python train.py --crop_scale_min=1 --num_classes=18 --isotropic=false --hidden_act="relu" --drop_path=0.05 --moe_every=2 --shared_expert=false --patch_size=[2, 2] --kernel_size=3 --beta2=0.99 --ema_decay=0.999 --max_steps=13300 --epochs=34.9 --warmup_steps=660
Rows from block 8, named by matrix and row number. Rows with one number belong to one neuron. Each number is 128 + 24 x the weight over its row's rms, rounded and kept within 0 to 255. All counts start at 0. After the name is the row's rms in percent of the matrix's.
# fc1: MLP up (model.blocks.8.mlp.fc1.weight, 1024x256), inputs 128-255
# fc2: MLP down (model.blocks.8.mlp.fc2.weight, 256x1024, transposed), outputs 128-255
fc1.681 103 [118 147 127 114 126 150 122 108  99 119 141  84 176 135 123 159 163 132 143 150 133  93 114 118 130 123 150 168 174 123  94 122 127 132 142 137 127 148  85 156 152 115  99 141  95 144  92 167  99  69 146 162  83 158 154 120  72 147 126 129  87 113 150 116 113 122 141 143 115 135 143 127 111 135 168 145 165  94 128 146 130 158  82 118 137 181 150 145 105 125 121 111 159 123 150 141 114 141 136  99 147 162 105 116 123  93 146 136 155 121  96 107 152 149 128 168 130 138 115 107 103 103 128 148 169 172 141  89]
fc1.682 108 [ 94 109 142 100 130 103  93 188 133 120 113 159 109 145 105 124 142 159 124 156 141 172  97 112 112 115 141 169 176  94 139 114 116 169 105 104 144 123  85 133 135 145 142 144 123 139 122 126 144 122 150 125 137 152 163 146 135 141  96 121 128 162 121 147 137 132 104 153 129 179  86 124 115 160 149 144 137 149 131 134 116  98  71 109 124  98 146 130  83 175 126 102 144 123 110  96 116  98 152 167 116 140  58 130 130 100 132 193 106 137 101 109 139 132 132 131 153 116 138 109 101 144 127 122 140 139 129 156]
fc1.683 092 [ 79 110  92 102 133 151 142 117 138 108 153 139 156 152 106 112 120 157 129 105 117  86 128 153 101 104 108 145 112 121  98 162  96 128 145 136 104 160 153 112 143 155 165 112 100 107 133 113 139 111 114 119 131 136 170 143 121 149 118 122 129 142 101 134 130 122 111 158  99 144  94 100  98  81 130 143  78 147 133 112 139  88 115 100 110 129 180 134 121 144 106 112 115 131 127  96 137 147 173 126 108 108 173 128  91  99 131 112 138 118 126 149 144 103 141  88 110 157 114 105 123 149 122 146 114 135  79 108]
fc1.684 099 [ 90 107 165 121 156 146 134 108 120 130 152 169 151 137  88 143  92 171 153 108 111 155 149 142 139 111 110  84 124 103 111 109 126  90 140  86 166 129 134 122 124 142 133 137 135  81 129 115 131 134  98 179 131 132 111 115 124 133 144 138 113 153  78 158 156 128 127 116 143 115 115 152 153 149 151 134 137 125 141  81 144 118 112 107 153 115 132 108 170 112 108 132 109 117 178 124  89 160 130 128 149 109 198 128 114 118 156 144  96 119 158 144 183 108 114 101 155 112 107 116 118 107 171 140 105 147 132  91]
fc1.685 099 [135 120 148 134 134 130 101 140 142 109 156 187 135 141 158 137 141 116 116 154 131 119 157 156 140 100 147 147  65 111 133  89 129 157 141 152 142 113 145 119 132 173 119  84 109 141 106  85 182 133 153 138 134 107  92 138 124 164 108 115  90 156 158 143 141 109 147 118 142 149 119 135 130 159 191  99 121 123 109  64 132 133 153 150 136  92 119 115 131 177 130 100 136 159 123  91 103 101 133 125 164 111 136 154 131 122 141 158 120 142 150 138 109 119 150 129 118 129 123 149 120 124 143  65  81 143 121 120]
fc1.686 089 [145 166 171 136 117 171 104 146  92 127  57 181 150 133 102 144 155 108 117 112 112 164 119 149 120 150 129  96 123 141 105 110  88  80 145 125 105 125 125  89 116 136 114 142 137 167 127 121 138 122 112 153 137 118 154 190 148 115 138 137 167 124  91 133  75 138 147 127  96 163  75 123 121 155 115 132  72 147 122 106 134 124  79 101 143  96 129 132 120 140 150 147 130 109 168 151  97 169 121 140 162 122 161 176 134 151 116 101 121  90 158 112 148 103 115 141 130 129 114 115 167 144 135 124 138 114 133 134]
fc1.687 098 [136  88 132 145 146 170 126  95 128 108  85 162 138 143 149 112  89  78 111  94  89 137 125  86  96 128 110 124 108 135 111  91 149 181 119 102 114 185 171 136  91 104 103 105 140 154 101 110 155 135 135 135 141 131 166  94  65 112 159 137  94 128 147 129 147 128 147  93  91 138 171 144 123 136 141 128  88 110 160 124 133 111 163 127 116 120 115 121 209  97 102 132 142 125 157 144 123 101 118 139 125 105 154 129 123 165 147 120 161 140 102 111 113 116 128 124 103 148 131 104 126 157 149 150 135  80 151 109]
fc1.688 098 [ 85 116 151  98 103 112 125 145 151 147 118  96 116 121 107 127 112  84 129 119 129 138 139 154 148 110  85  78  99 139 132 108 147 132 135 195 143 121 151 106  76  99 119  93 136 133  88 156  66 168 136 148 125 101  91 130 135 109 172 129 139 141 126 128 139  95 154 111 121 118 135 109 129 124 125 157 107 107 148 144 131 133 123 105 111 181 132 133 136 128 171 105 122 165 126 133 150 131 134 131 133 141 102 150 101 128 154 117 167 131 111 116 139 158 112 148 167 119 147 131 100 138 139  89 116 117 113 120]
fc1.689 101 [110 117  66 154 128 127 147 136 124 124 122 122 190 151 166 134 124 122 153 114 153 145 148  89 132 126 166 105 140 135 113 108 108 147 142 127  88 112 105 178 139  72 119 149 158 134 156 126  95  79 133 115 165 164  93 124 118 153  99 128 139 126  81 133 144 138 117 158 163 103 143 133 141 103 150 114 108 166 162 120 108 122 118 137 116 109 142 129 176 115 127 136 131 126  89 145 124 166 121  94 125 153 151 110 157 130 111 126 107 172 149 157 169  90 173 106  91 139 166 166 130 128 121 104 140 172 140 135]
fc1.690 105 [125  73 119 159 113 152 134 156 155 137 128 123 104 119 169 120 117 158 130 156 140 128 120 146 138 144 162 154 139 106 105 101 149 115 107 114 154 121 106  89 123 118 142 129 113 135 108  96 108 103  77 128  99 119 158 110 151  95  89 125 153 152 119 141 150 127 131 141 165 104 141 125  75 141 141  98 148 109 166 163 151 113 133 139 125 135 132 103 130  76 136 128 101 110 129 147 103 109 166 152 173 103 122 117  96 117 137 155 133 125 130 165 122 148 104 161 101 120 160  96 163 140  88 159 146 132 109  89]
fc1.691 104 [109 144  81 126 103  94 113 133 153 132 155 170 124  86 154 134 169 161 112 150 129 117 101 113 154 138 131 129  96 125 149 121 124 121 132 118 108 177 141 149 151 127 143 126 109 140 128 135 112 104 124 139 175  92 128 136 147 119 114 164 119 152 132 160  91 122 149 140 130 168 109 150 140 125 109 138 141  92 121 131 125 119  88 105 105 109 151 126 136 102 132 127 175 130 144 182 173 131  94 110 112 154 148 130 124 154 119  60 117 145 108  97 143 135 157 129 105 167 157 111 117  96 125  87 130  95 142 130]
fc1.692 106 [129 216 130 167 150 131 144 110 156 136 140 140 140 151 129 121 123 139 126 113  93 111 128 139  84  96 104 152 166 141 112 155 141 129  97 149 148 129 136 132 135 118 125 159 148 118 128 152 124 117 103 141 110 164 117 100 106  92 129 113 144 134 138 105 131 133 143 120 137  99 142 133 101 184 153 105 158 118 134  89 154  94 129 127 111 121 134 116 144 133 137  88 132 145 138  94 109 132  95 135 125 131 121 146 149 120  98 102 135  93 117 177 148 133 125  83 103 153 145 147 157 157  77 113 120 101 149 101]
fc1.693 102 [118 162 190 122 138 143 132 139 128 122 126 147 119 132 129  80 120 108 107 128 145 131  92  73 147 116 155 106 115 144 125 110 133 148 177  91 161 136 118 185 144 143 128 169 105 163 121 149  68 116 135 161 162 160 158 141 114 185 141 138 127 128 134  90 129 108 103 137 163 101 115 122 144  94  95 144 156 128  79 125 103 144  95 111 131 130 100 166 177  91 158 117 142 112 123 110 150  96 116 111 119 147 125 118 142 121 128 119 151 153 116 120 135 128 137 109  97 159  96  94 114 122  84 140 109 133  93 120]
fc1.694 103 [146 167 144 129 145 120 111 122 168 112 119 100  93  95  92  99 128  95 149 140 119  93  73 130  93 111 100 123 104 165 141 142 149 176 105 118 153 111 171 165 122 138 137 120 108 134 109 107 106 144 114 142 187 133  62 129  98 103 160  98 102 114 138 102  92  87  70 171 138 132  75 145 132 171 152 164 171 112 138 127 131 141 109 117 123 123 113 131 118 145 129  97 118  91 123 134 126 101 141 165 106 126 139 154 138 149 138 125 149 142 109 128  85 115 106 124 118 160 114 141 172  99 136 179 159  99 121 118]
fc1.695 104 [114 124 132 127 116 129 114 141 123 168 151 158 143 138 109 140  88 139 132 151  95 135 140 107 129 131 147 105  94 127 119 155 122 139 119 159 116 114 151 161 116 120 128 118 173  89 158 120  89 114 136 139 135 118 174 144 103 146 126 100 167 105 119 132 110 124  77 132 154 130 133  94 129 142 114 122 156  69 126 146 127  98 124 140 114 162 116 114 185 183 130  82 136 129  97 122 126  71 208 187 151 156 100  93 100 131 121 176 126 138 132 152 129 166 175 123 115  89 135 117 158 108 153 112 120 118  83 153]
fc1.696 100 [115  81 129 154 129 130 143 145 163 113 168 103  85 122 110 176 163  85 105 136 126  86 136 127 148 125  98 142 133 150 169  89 158 130 150 141 136 118 113 134  90 141 159 134 109 148  92 126 115 166 141 144 109 146 123 130 144 160 172 124 128  97 105 160 103 115 161 151 127  78 127 141 114 153 137 118 141 153 199 100 112 186 113 124 151 159 153 146 141 123 139 156 116 139 148 135 137 141 172 130 120 127 108 158 151 150 167 118 147 137 135  85 122 159 108 117  96 168  95  86 180 119 132 121 135 120  90 114]
fc1.697 097 [116 118 105 173 132  96 122 127  72 139  83 132 157 140 138 100 134 124  81 103  95 167 170 156 134 108 141  98  84 110  77 137 134 151  91 142 124 110 102 124 164 123 145 108 125 132 120 156 171 125 111 109 102  98 132 159 119 119 142  81 130 133 128  84  91  93 156 116 117  78 121  84 143 123 154 101 137 140 169 109 132 140 113 147 100 140 127  74 128 104 122  85 134 117 186 155 110 143 128 108 135  70 152 145 120 131 144 110 118 147  98 170 140 102 117 154  96 140 127 150 117 119 140 125 128 135 145 114]
fc1.698 106 [132 154  85 149 140 174 112 114  62 121 138  78 115 105 143 135 111  99 119 113 108 123 160 125 129 135 128 132 125  85 167  90  87 139 105 139 159  87 173 134 161 119 119 136 120 153 136 140 138 158 113 111 134 114 151 125 111 129 155  93 122 130 110 134 156 121  81 183 153 116 120 109 112  98 117 106 147 111 138 128 145 104 103 116 131 125 135  91 126 140 149  99  98 149 120 137 110 156 100  84 104 129 110 103 181 126 143  81 142  89 130 132 142  99 160 150 144 121 137 129 133 140 126 156 130 121 137  81]
fc1.699 092 [124 106  80  80 114 168 114 111 116 100 146 119 110 150 102  98 141  98 115 130 137 134 169 134 109 112 132 122 155 135 182 134 160 129 113 118 157 141 102 129 131 168  97 145  92 143 107 136 161 130 133 115  99  95 129  66 134 122  92 124 121 130 152 130 135 106 101 129 126 142 125 152 147 106  93 121 117 155 136 117 117  94 104 142 104  71 128 144 147  96 143 124 132  92 135 144 133 103 132 119 125 143 108 122  89  87 143 146 129 140 124 120  93 126 106 143 122 140 101 146 133 117 165 147 146 134 115  97]
fc1.700 109 [144 149 133  95 124 139 168 129 131 126 140  52 112 135  88 118 151 121 141 128 204 139 144 132 117  94  79 139 119 121 166 128 134 146 142 156 133 108 141 130 139 139 118 110 118 137 112 134 114 179 157 139 180 139 119 138 144 103 152 168  74 174 167 131 136 135 155 157 160 165 153 135  84 116 120 122 143 105 150  67 165 108 119 131 174  94 146 142 151 120  97 132  98  98 148 143 100  99 125 123 111 136 134 153 133 120 136 162 114 147 106 146 145 102 109 162 156 183 124 141  80 134 173 118 139 145 142 121]
fc1.701 101 [161 125 137 130  80 131 124  92  99 130 108 128 109 152  86  77 123 139  95 118 141 117 156 136 114 163 143 120 134 168 109 168  81 148 137 138 139 135 119 178 130  94 130 141 129 102  95 139 139 103 119 149  92 102 118 122 104 113 184 171 107 122 106 123 119 111 142  61 124 125 188  99 125 153 132 110 109 109 132 142 130 135 115 115 174 127 114  63 124 102  99 159 157 127  92 143 118 121 143 143 104 137 114 139 121  86 128 133 119 113 103 160  90 176 149 150 108 125 101  93  90 111 119 144 132 157 122 148]
fc1.702 104 [118 124 122 133 176  98 135 114 185 144 148  75 117 102 133 185 164 106 103 142 128 143 149 148  94 127 113 136 112 117 110 101 116 155 120 143 139 128 137 133 106 108 116 145 135 120 132 131 108 123 107 131 134 121 161 141 118 118 167 162  95 186 126 110 138 141 123  91 157 153 117 105 158 111 126 102 111 143 124  87  84 137 101 145 107  91 146 180 152 112 122 145 145 126 105 152 116 102 110 145 147 147 116 136 139 126 154 162 152 137 119 129 136 108 175 181 170 141  84 165 138 122 115 138 127  99 143 119]
fc1.703 101 [111 132 135 114 137 175 130 111 123 108 115 102  83 145  88 103 118  74 113 154 132 114 125  92 117 134  89 127 120 141 166 145 146  85 142  78 102  94  56 142  92 142 106 154 105 133  82 175 125 115 134 127  71 159 121 160 109 162 120 118 101  99 117 117 102 142  91 124 150 103 134  93 113 147 135 120 146 125 147 135 117 146 122 103 136 106 142 118 124 122 143 120 117 120  99 168 139  95 139 124 128 122 106 157 121 148 128 143 141 124 121  99 149 136 108 167 110 135 146 182 147  89  89 159 147 145 157 111]
fc1.704 103 [ 79 129  61 143 116 113 127 135 102  94 136 146 120 118 115 164 141 125 138 151  74 140 120 108  74 178 152 126 126 170 126 111 102 106  71 115 136 129 116 162 113 136 181 112 139 100  84 132 118 146 136 193 184  97 110 177 143 118 142 174 145 156 123  88 144 112 116 113 126 134 107 120 150 120 160 144 137 123 127 103 166 126 134 108 155 134 141 153 143 149 120 134 109 157 141 134 132 113 106 143 169 127 147 152  83 121 131 126 108 113 108  95 112 127 170 103 164 114 119 121 132 114 111 131 138 161 119 153]
fc1.705 102 [130  95 112 148 137 115 118 111 149 142  79 129  93 154  84 131 165 126 115  63 117 114 121 121 124 167 133 145 123 133  96 114 156 114 164 135 129 136 110 126 108 113 140  96 124 141 147 109 135 131 110 103  95 119 144  96 175 101 147 130 167 105  94 136 138 167 112  97 101 128 100 128 121 130 152 163 146 153 104 127 151  85 122 145 107 174 128 124 118 141 107 158 113 135 109 130 180 150  97 107 128 161 106 136 170 135 112 162  89 137 133 108 125 109 156 153 159 127 117 110  90 139 164 154 164  80 127 105]
fc1.706 099 [118 116 106 145 146 135 152  96 145 145 121  58 114 117  99 135 127 113 136  77 132 159 145 141 185 143 149 119 115 169 154 133 152 137 146 151  94  91  85 102 116  95 137 153  99 116 164 114 108 139 106 107 125 114 112 128 153 163 119  84 115 146 109 151  86 114 130 133 116 118 136 113 146 158 117 151  96  98  88 114 156 146 132 147 131 117 110 113 120 106 137 143 116  87  90 122 128  85  95 120 140  92 172 124 146 130 148  83 139 152 129 135 143 104 107 151 133 127 116 127 125 126 127 169 150 137 129  73]
fc1.707 086 [ 66 165 138 140 143 145 142  88  98 147 133 122 160 124 119 108 155 133 147 139 120 135 151 142 100 161 152 155 144  84 122 124 131 131 149 108 118 106 167 127  79 141 164 136  99 143  75 119 123 141 170 104  87 121 108 147 134 105  83 185 139 143 125 103 141 105 110 120 120 169 152 141 115  97 147  98  86 125 136 135 134 128 146 167 119 103 127 146 160 184 167 150 116  97 157 135 111 137 119 155 132 131 136 136 137 141  93  52 112 114 110 106  99 129 206 100 149 120 145 116 127 110 162 141 145 121 158 120]
fc2.681 100 [133 152 169 108 154 136 144 107 173 139 121 146 183 132 177 119 144 135  77 158 132 104 159 133 112 103 135 131 143 112 100 141 132 125 128 124 156 136 109 131 131 146 143 156 124 101  90 149 138 115 105 106 139 131 149  81 127 101 117 136 110 136 151  84 136 130 156 133 127 121 124 182 117 102 115  91 141 170  92  95 107 152  87 130 127  94 140 129 167 123 103 108 128 159 163 130 134 140 103 131 102 139 104 112 131 128 135 123 147  92  88 104 120 144 125 130 122 156 171  89 129  92 126 124 118 181 152 140]
fc2.682 097 [128 100 134 146 181 124  95 108 101 112  94 144 116 128 106 130 168 167 139 164 123 134  83 101 186 132  97 146 115 159 122 125 146 117 129 137 154 154 150 146  98 130 159 131 121 119 136 108 128 147 129 123  98  93  86 135 158  56 118  87 133 115 139 115 114 122 105 118 111 111 133 140 184  82 156 133 117 104 104 152 145  98  80 153 133 142  95 135 126 148 116 116 178 114 102  58 135 133 145 135 115 145  98 118 125 135 118  91  93  92 154  83 122 119 122 107  98 105 151 126 187 140 148  86 111 143 122 156]
fc2.683 094 [114 125 131 140 144 101 155 165 176  98 134  91 124  89 166 135 140 110  85 133  82 124  94 126 114 138 131 129  96 128 153 137 129 150 127 136 127 113 151 142 125 117 154 103 130 154 168 132 147 180 161 148 140 111 130 129  93 111  77 130 145 115 196 143 103  93 141 176 126  83 166 157 174 125 158 109 107 196 108  89 100 113 151 122 150 124 120 114 141 121 142 152 170 107 110 130 107  82 140 141 129 110  83 141 156 147 141 136 113 139 135 149 112 135 180 100 143 159 148 144  95 116 137 193 122 143 107 112]
fc2.684 101 [125  76  78  87 141 173 138 102 131 121 117 107 170 112 131 140 110 125 142 160 141 134 137 148 102  79  93 120 112 140 136 162 121 139 136 179 140 111 182 123 161 138 128 136 137 124 164 133 112 134 111  95 129 113 114  85 101 122 142 134 111 149 150 105 149 158 115 134 131 141 130 117 150 126 116 128 124 162 116 130 121 138 135 136 106 143  92  90 141  99 126 126 123 173 192 100 101 141 160 170 117 114 142 150 118 103 155 129  85  88 122 109 113 112  85 168 128 143 173 120 122 117 165 108 151 115 126 125]
fc2.685 096 [126 100 112 124 115 122 139 108 109 147 135 145 155 105 129 119 136 144 120 162 104 153 164 100 109 102 138 147 120 153 125 141 171 127 130 133 136 181 134 118  93 149 125 115 178 144 172 124  87 141 156 122 167  57 115 135 131 138 135 104 118  87 145 127 160 113 130 188 126 164 149 105 151  89 154 164 131 141 163 100 152 143 126 132 122 122  98 115 102 140 106 113  86 130 104  97 136 156 131  90 156 123  68 131 138 155 131 118 123 120 110 104 122 133 140 102 165 161 130  94 145 157  87 119 148 137 157  91]
fc2.686 089 [118 147 125 118 123 109 117 107 136 180 122  82 132 139 150 129 152 140 119 155  79 113 123 117 138 100 143 187 182 112 152 123 110 107  92 131 115 151 150 123 126 165 122 131 152 129 150 166 165 123  98 161  99 112 152 152 117 104 122 121 117 158 143 175 114 162  91 133 167  84 133 147 119 100 141 119 103 135 102 149 128 152  81 135 134 121 155 106 151 165 123 118 141 159 132 174 134 143 170 129 140 129 115 128  94 141 162 124 157 116 110 136 143 144 108 168 126 159 115 131 138 117 142  89 117 153 124 120]
fc2.687 094 [131 113 117 107 114 170 135 130 128 129 164  80 101 132 126  92 113 107 124 192 160 153 153 163 117 127 130 164 134 135 119 102 124 140 177 123 122 128 135 133 168 120 129 140 142 122  75 143 113  92 159 127 163 147 129 163 132 122 159 112 180 149 124 126 133  95 117 131 180 107 121 115 117 132 160 157 141 119 127 114 138 126 123 124 108 138 130 122 123 117 142 101 105 143 177 132  92 144 122 133 108 133 128 124 154 144 119 128 130 147  97 137 160  71 149 128 108 145  76 127  93 102 131 101 139 127  93 141]
fc2.688 099 [138 118 150 109 109 149 166 127 161 144 131 106 102 146 139 161 121 110 122 109 116 135 117 111 115 114 130 113 110 129 140 118 152 125  92 102 123 145 123  64 133 177 151  96 181 158 139  99  85 113 150 147 168 114 146 123 118 136 131  97 124 150 183 121 134  96 122 150 128 102 119  68 100 106 155 112 102 150 144  96 102 155 134 131 156  67 146 149 111 135 130 182 148 144 143 151 116 131 125 115 166 140 119 101  82 121 120 149 123 105 111  89 132  87 112 129 163  80 108  71 124 115 109 133 115 153 137 154]
fc2.689 099 [107 162 114 128 167 131 108 149 118 161  95 178 118 148 142 103 128 136 136 153 157 193 149 166 153 106 138 163  87  85 160 135 122 151  93 129 126 102  96 101 143 103 139 120 106  80 116 127 111 129 119 112 136 117 136 149 123  76 113 125 168 115 161 141 149 113  99 136 130  94 193 153 140 142 146 145 127 132 164 146 169 130 151 116 139 144 134 139 104 133 150 146 115 115  85 185 143 181 140 136 156 146 142 116 114 124  99 160 135 167 160 154 130 165 147 120 142 107 111 148 133 113 144 154 106 127 155 101]
fc2.690 106 [140 133  88 114  79  87 180 124 114 129 126 163 115 114 162 126 141 125 175 145 115 106 143 141 124 115 101 128 142 142 153 145 127  84  97 145 128 109 113 137 108 103 115 147 164 110 121 168 118 174  82 142 124 130 126 144 105 172 120  89 175  87 127 149 127 113  65 132 127 131 160  76 108 127 156 152 136 123 131 147  97  74  90 118 118 148 153 126 137 144 156 135  90 131 132  70 135 130 125 103  80 156 115 117 132 120 126  99  85 129 121 139 137 160 119 122 144 119 124 116 132 157 125 113 116 127 150 143]
fc2.691 104 [140 122 150 138 103 141 105 142 101  83 160 135 148 167 104 102 156 137 115 136 127 166 114  92 165 113 121  98 111 101 128 161 116 165 145 169 111 107 131 150 163 162 124 116 128 101 109 155 193 120 112 115 158 135 158 162 119 159 146 118 122 122  95 105 114 119 134 177 146 150 121 121 119 160 120 133 153 162 130 131 131 135 141 119 185  90 136  89 102 134 141 152  87 156 149 139 104 161 142 140 181  94 148 166 101 124 157 107  70 131 139 138 124 122 138  80 108 119 128 117 150 127 116 130 145 134 125 165]
fc2.692 107 [119 129  90 130 140 132 129 119 126 130 152 111 122 127 156 134  74 167 114 120 101 127  82 107 130 145 109 148 120 129 161 137 119 125 121  98 154 133 105 112 122 125 140  74 131 111 153 152 130  88  58 142 104 178 120  78 132 141 111 102 119 141 120 167 144 121 151 121 149 136 146 117 107 127  96  76  97 148 113 131 115 100 149 173 152 130 103 117 123 132 113 111 128 116 124 174 169 147 123  47 128 121 144 146 135 134 101 140 115 114 114 128 122 121 155 136  96 141  83  70 123 107 124 124  99 111 110 117]
fc2.693 103 [114 172 113  99 150 110  98 115 105  91 136 137 144 127 153 168 162  86 131 100 116 108 117 120 125 126  89  99 100  99 115 123 176 132 120 104 117 114 171 119 125 136 122 125  83 118 110 117 150 137 144 156 124 158 146 130 132 119 159 104  87  88 125 108 117 106  88 203 126  79 127 135 173 131 120  88 119 154 107 156 132 124 113 161 108 115 130 113 169 116  95 160 110 120 117 133 129 133 143 158 148 152  96 173  92 136 159 110 156 147 151 124 154 119 136 153  74 149 128 123 149 168 153 122 107 123 124 132]
fc2.694 104 [108 144 113  81 105 109 122 146 149 144 114 118 154  73 171 128 118  99 132 161 124 103  95 106 133 120 121 119 130 129 122  96 176 129  78 111 117 135 147 164  67 107 155 110 108  94 114 132 162 127 182 107 117  97 119  97 107 155 100 137 176 150 161 147 173 139 132 112 167 120 108 117  98 110  88 170 117 133 122 106 168 114  86 166 154 124 137 131 164 102 130 178 131 174 136 116 127 136 156 106  87 173 156 111 114 128 118 112 111 108 118 129 110 128 124 100 149 125  91 176 122 114 127 115  89 146 172 139]
fc2.695 103 [133 166 129 162 124 131 153 148  60 107 107 152 119 133  69 135 125 139 101 112  88 111 120 101 140 140 147 144 127 153 132 142 134 162 125 132 132 137 131 120 110 136 126  87 125  83 149 170 124 171 159 138 143 104 134 146 150 127 142 106 124 161 124 145 110 138 133 119 124 137 104 153 138 145 150 116 144 135 120 113 142  99 124  90 142 121 160  70 118 106 199 149 174  82 131 125 109 101 137 126 105 113 136 100 151 131 170 104 111 128 155 101 128 150 123 131 110 106 197 142 133 135  90 112 147 156 126 148]
fc2.696 097 [180  91 175 125  92 108 126 154 122 177  85 144 122 108 132 148 128 149 151 133 116 110 121 128 142 143 129 115 126 104 165 189 118 158 198 153 133 123 131 142 166 142 151 157 144 147 120 141 124 126 144 161 127 123 109 120 143 102  88 151 160 136 120 129 125  92 158 102 130 164 129  83 127 132  85 125 134 138 142 143  99 136 153 107 137 137 161 154 136 146 150 119 150 124 138 129 129 108 107 138 100 125 111 118 115 139 124 136 142  73 143 170 121 154 116 155 129 121 133  81 129 130 130  98 161 158 171 122]
fc2.697 097 [111 134 111 105  96 133 146 120  88 160 158 152 122  92 137 173 117 137 162 164 159 146 125 113 113 149 128 132  96 135 107 107 157 103 113 114  81 130 144 127 113 123  97 139 144 145 112 146 150 110 156 162 127 158 139  96 149 124 160 161 109 129 134 113 192 106 128 112 104 138  97 141 145 159 141 165  53 103 124 136 112 157 150 161  79 119 134  96 124 154 152 136 137  90 105 131 125 111 131 105 112 152 104 192 116 137 108 112 145 118 157 106 138 142  61 139 143 192 124 166  97 127 105 166 140 154 141 136]
fc2.698 098 [162 118 136 130 140 151 154 129 119 125 140 154 134 134 111 150 159 159 134 126  86 125 140 134 160 139 106 120 119 111 122 126 137 124 123 129 131 112 125  80 164  88 124 137 146 116 126 110 159 136 151 198 129  90  96 130 175 131 141 144 136 134 158 119 150 141 138 130 130 114  87 141 153 159 155 116 106 156 137 107  99 133 114 104 165 167 101 151 127 128 157  95 115 106 147 110 109 187 138 166 138  89 123  87 115 106 130 106 103 130 125 141 119 150 100 116 136  87 128 109 121 163 133 167 152 122 106 156]
fc2.699 101 [135 146  93 111 104 159 144 125  94 111 148 157 104 138 134 175 119 120 132 102 132 134 151 105 127 129  95 129 148 128 145 123 119 106 139 113 166  98 136 132 110 146 142 128 123 124 158 123 136 142 131 147 101 106 113 122 113 137  84 118 128 125 149 165 132 112 114  93 110 112 179 120 126 130 140 127 141 115 158 144 132 134 103  96 126 134 138 162 152 141 119 179 175 167 139 173 149  77  99 106 139 134 129 132  98 160 108 119 166 138 111 150 109 148 113 105 136 113 111  76 150 142 140 128 123 127 120 110]
fc2.700 097 [144 111 166 116 106 111 122 130 104  93  92 152 107 128 130 102 134  98 196 153  84 149 124  65 132 135 159 131  96 121 155 117 119 156 165 131 142 137  94 125 107 187  83 128 125 133 133  87  88 152 127 128 137 137  64 123 110 118  98 118 135  84  83 112 153 138 123 103 141 144  96 118  99 131 157 123 118 129 131 124 153 143 120 137 133  95 194 111 164 102 112 112 110 149 155 136 138 111 113 117 138 139 109 102  97 107  81 105 121 139  91 107 123 142 165 130 138 133 111 148 147 109 140 138 131 126 144 154]
fc2.701 108 [157 122 124 131 121 117 116 182 143 142  95 125 148 129 141 148  96 164 161 121 188  97 128 144 133 114 158 109 111 130 118 111  75 145 133 102 163 143 130 114 138 142 148 145  98 123 149 177 101  92  84 121 151 105 147 112 149 116 141 173 160 136 126 102  94 114 137 109 144 131 144 138 148 153 145 121 126 170 148 141 120 182 136 139 204 154 130 120 156 112 122 146 137 117 129 104 135 101 115 153 132 150 138 134 129 138 126 125 149 118 133 139 129 103 101 134 139 108 149 135 111 108 132 137 117 115 172 114]
fc2.702 098 [118 126  92 140  96 148 112 150 111 157 114 145 137 166 107 114 169  97 114  86 162 157 145 151 147  96 112 100 130 116  95 125 112 113 157 122 132 129 156 169 185 178 150  97 131 145 102 145 137 119 104  99 117 145 183  81 181  65 124 123 120 136  88 115 118 139  95 113 120 147 121  99 116 121  97 192 134 109 135 122 156 141 116 136 125 131 126  99 169 125 168 174 165 145 139 174 124 115 107  96 176 111 132  95 145 143 112 122 173 146 124  97 105 158  92  83 103 102 155 127 118  81 118 173 110 114 139 106]
fc2.703 094 [157 113 123  98 121 112 159 144  94 131 127 116 128 136 165 141 103 147 136 153 112 121 105 117 120 170 114 132 139 176 123 156 105  84 121 147 150 161 167  96 143 151 122 136  98  85 100 139 128 105 128 124  89 117 147  97 120 140 140 157 121 139 124 116 119 107 125 139 102 169 133 113 141  56 126 113 147 164 135 202 109 127  92 134 124 132 121 115 114 148 103 101 122 123 135 135 108 154 133 126 151 126 144 129 124 139  94 107 144  90 126 124 106 188 124 117 128 140 148 140 140 126  92 120 105 114 153 140]
fc2.704 103 [174 148 133 123  70 178 140 143 120 131 127 117 127 137  83 128 154 168 152 130  85 153 100  96 110 171 129 123  69 123 118  95 108 121 117 111 148 149 150 114 107 134 151  67 119 154 143  79 101 113 102 136  71 104 119 139 141 162 128 144 149 130 100 155 114 120 130  92  76  87  98 146 152 100 105  83 132 105 130 104 155 150 164 133 130 155 126  87 130 147 142 100 137  90 140 138  91  89 125 125 159 117 124 113  93 134  96 123 131  49 131 121 145 103 159 103 161 153 126 131 114 100 106 116 143 117 140 133]
fc2.705 102 [119 128 107  68 128 145 115 143  93  95 138 131 144 135 143  74  75 137 137 158 100 162 125 148 128 156  72 143 170 139 160 141  91 110 151 170 143  92 144 128 147 128 120 128 139 133 115  88 195 141 117 154 141  92  96 140 153 105 149 120  99 123 105 143 129 131 132 123 159 122 146 121 126  91 168 119 118 119 117 132 188 136 139 111 144 132 125 108  91 134 133 109 148  74 151 146 118 107  78 171 102 146 113 123 157 151 136 107 143 135 138 108  64 132 147 132 121 166 149  81  95 129 141 122 164 112  93  98]
fc2.706 097 [ 98 136 137 155 127 159 158 146  78 126 167 138 115 153 117 129 151 159 143 127  90 167 127 143 114 139 135 174 113 132 132 107 145 116 127 163  94 126 171 131 128 136 151 163 164  87 141 134 135  88 101 117 115 119 131 102 129 118 149 168 129 110 149 174 126  80 116 184 124  97  99 119 114 107 120 150 138 139 112 149 121 102 129 127 122 111 140 145 136 102 120 132 123  74 161 134 129 135 140 158 108 133 116 123 103  93 130 124 129 112 124 153 138 174 130  95 157 151 133  68 136 132 151 107 117 149 192 180]
fc2.707 089 [160 110 163 108 129 138 125 174 113 119 123 130  78 129 117 129 139 128 107 117 140 112  77 113 175 106 116 157 106 132 169 143 129 134  73  94  97 123 177 119 135 150  93 129 122 168 117 138  87 162 112 152 104 110 122 154 138 130 156 113 116 149 113 138 109 150 122 174  84 129 130 133 149 143 131 111 183 106 143 117 137 150 124 152 166 148 113 127 157  96 160 117 144 163 121 141 145 102 136 152 124 128 144 142 169 121 123 133 134 141 140 172  78 158 135 101  99 162 140  80 130 125 137 147 162  91 130  94]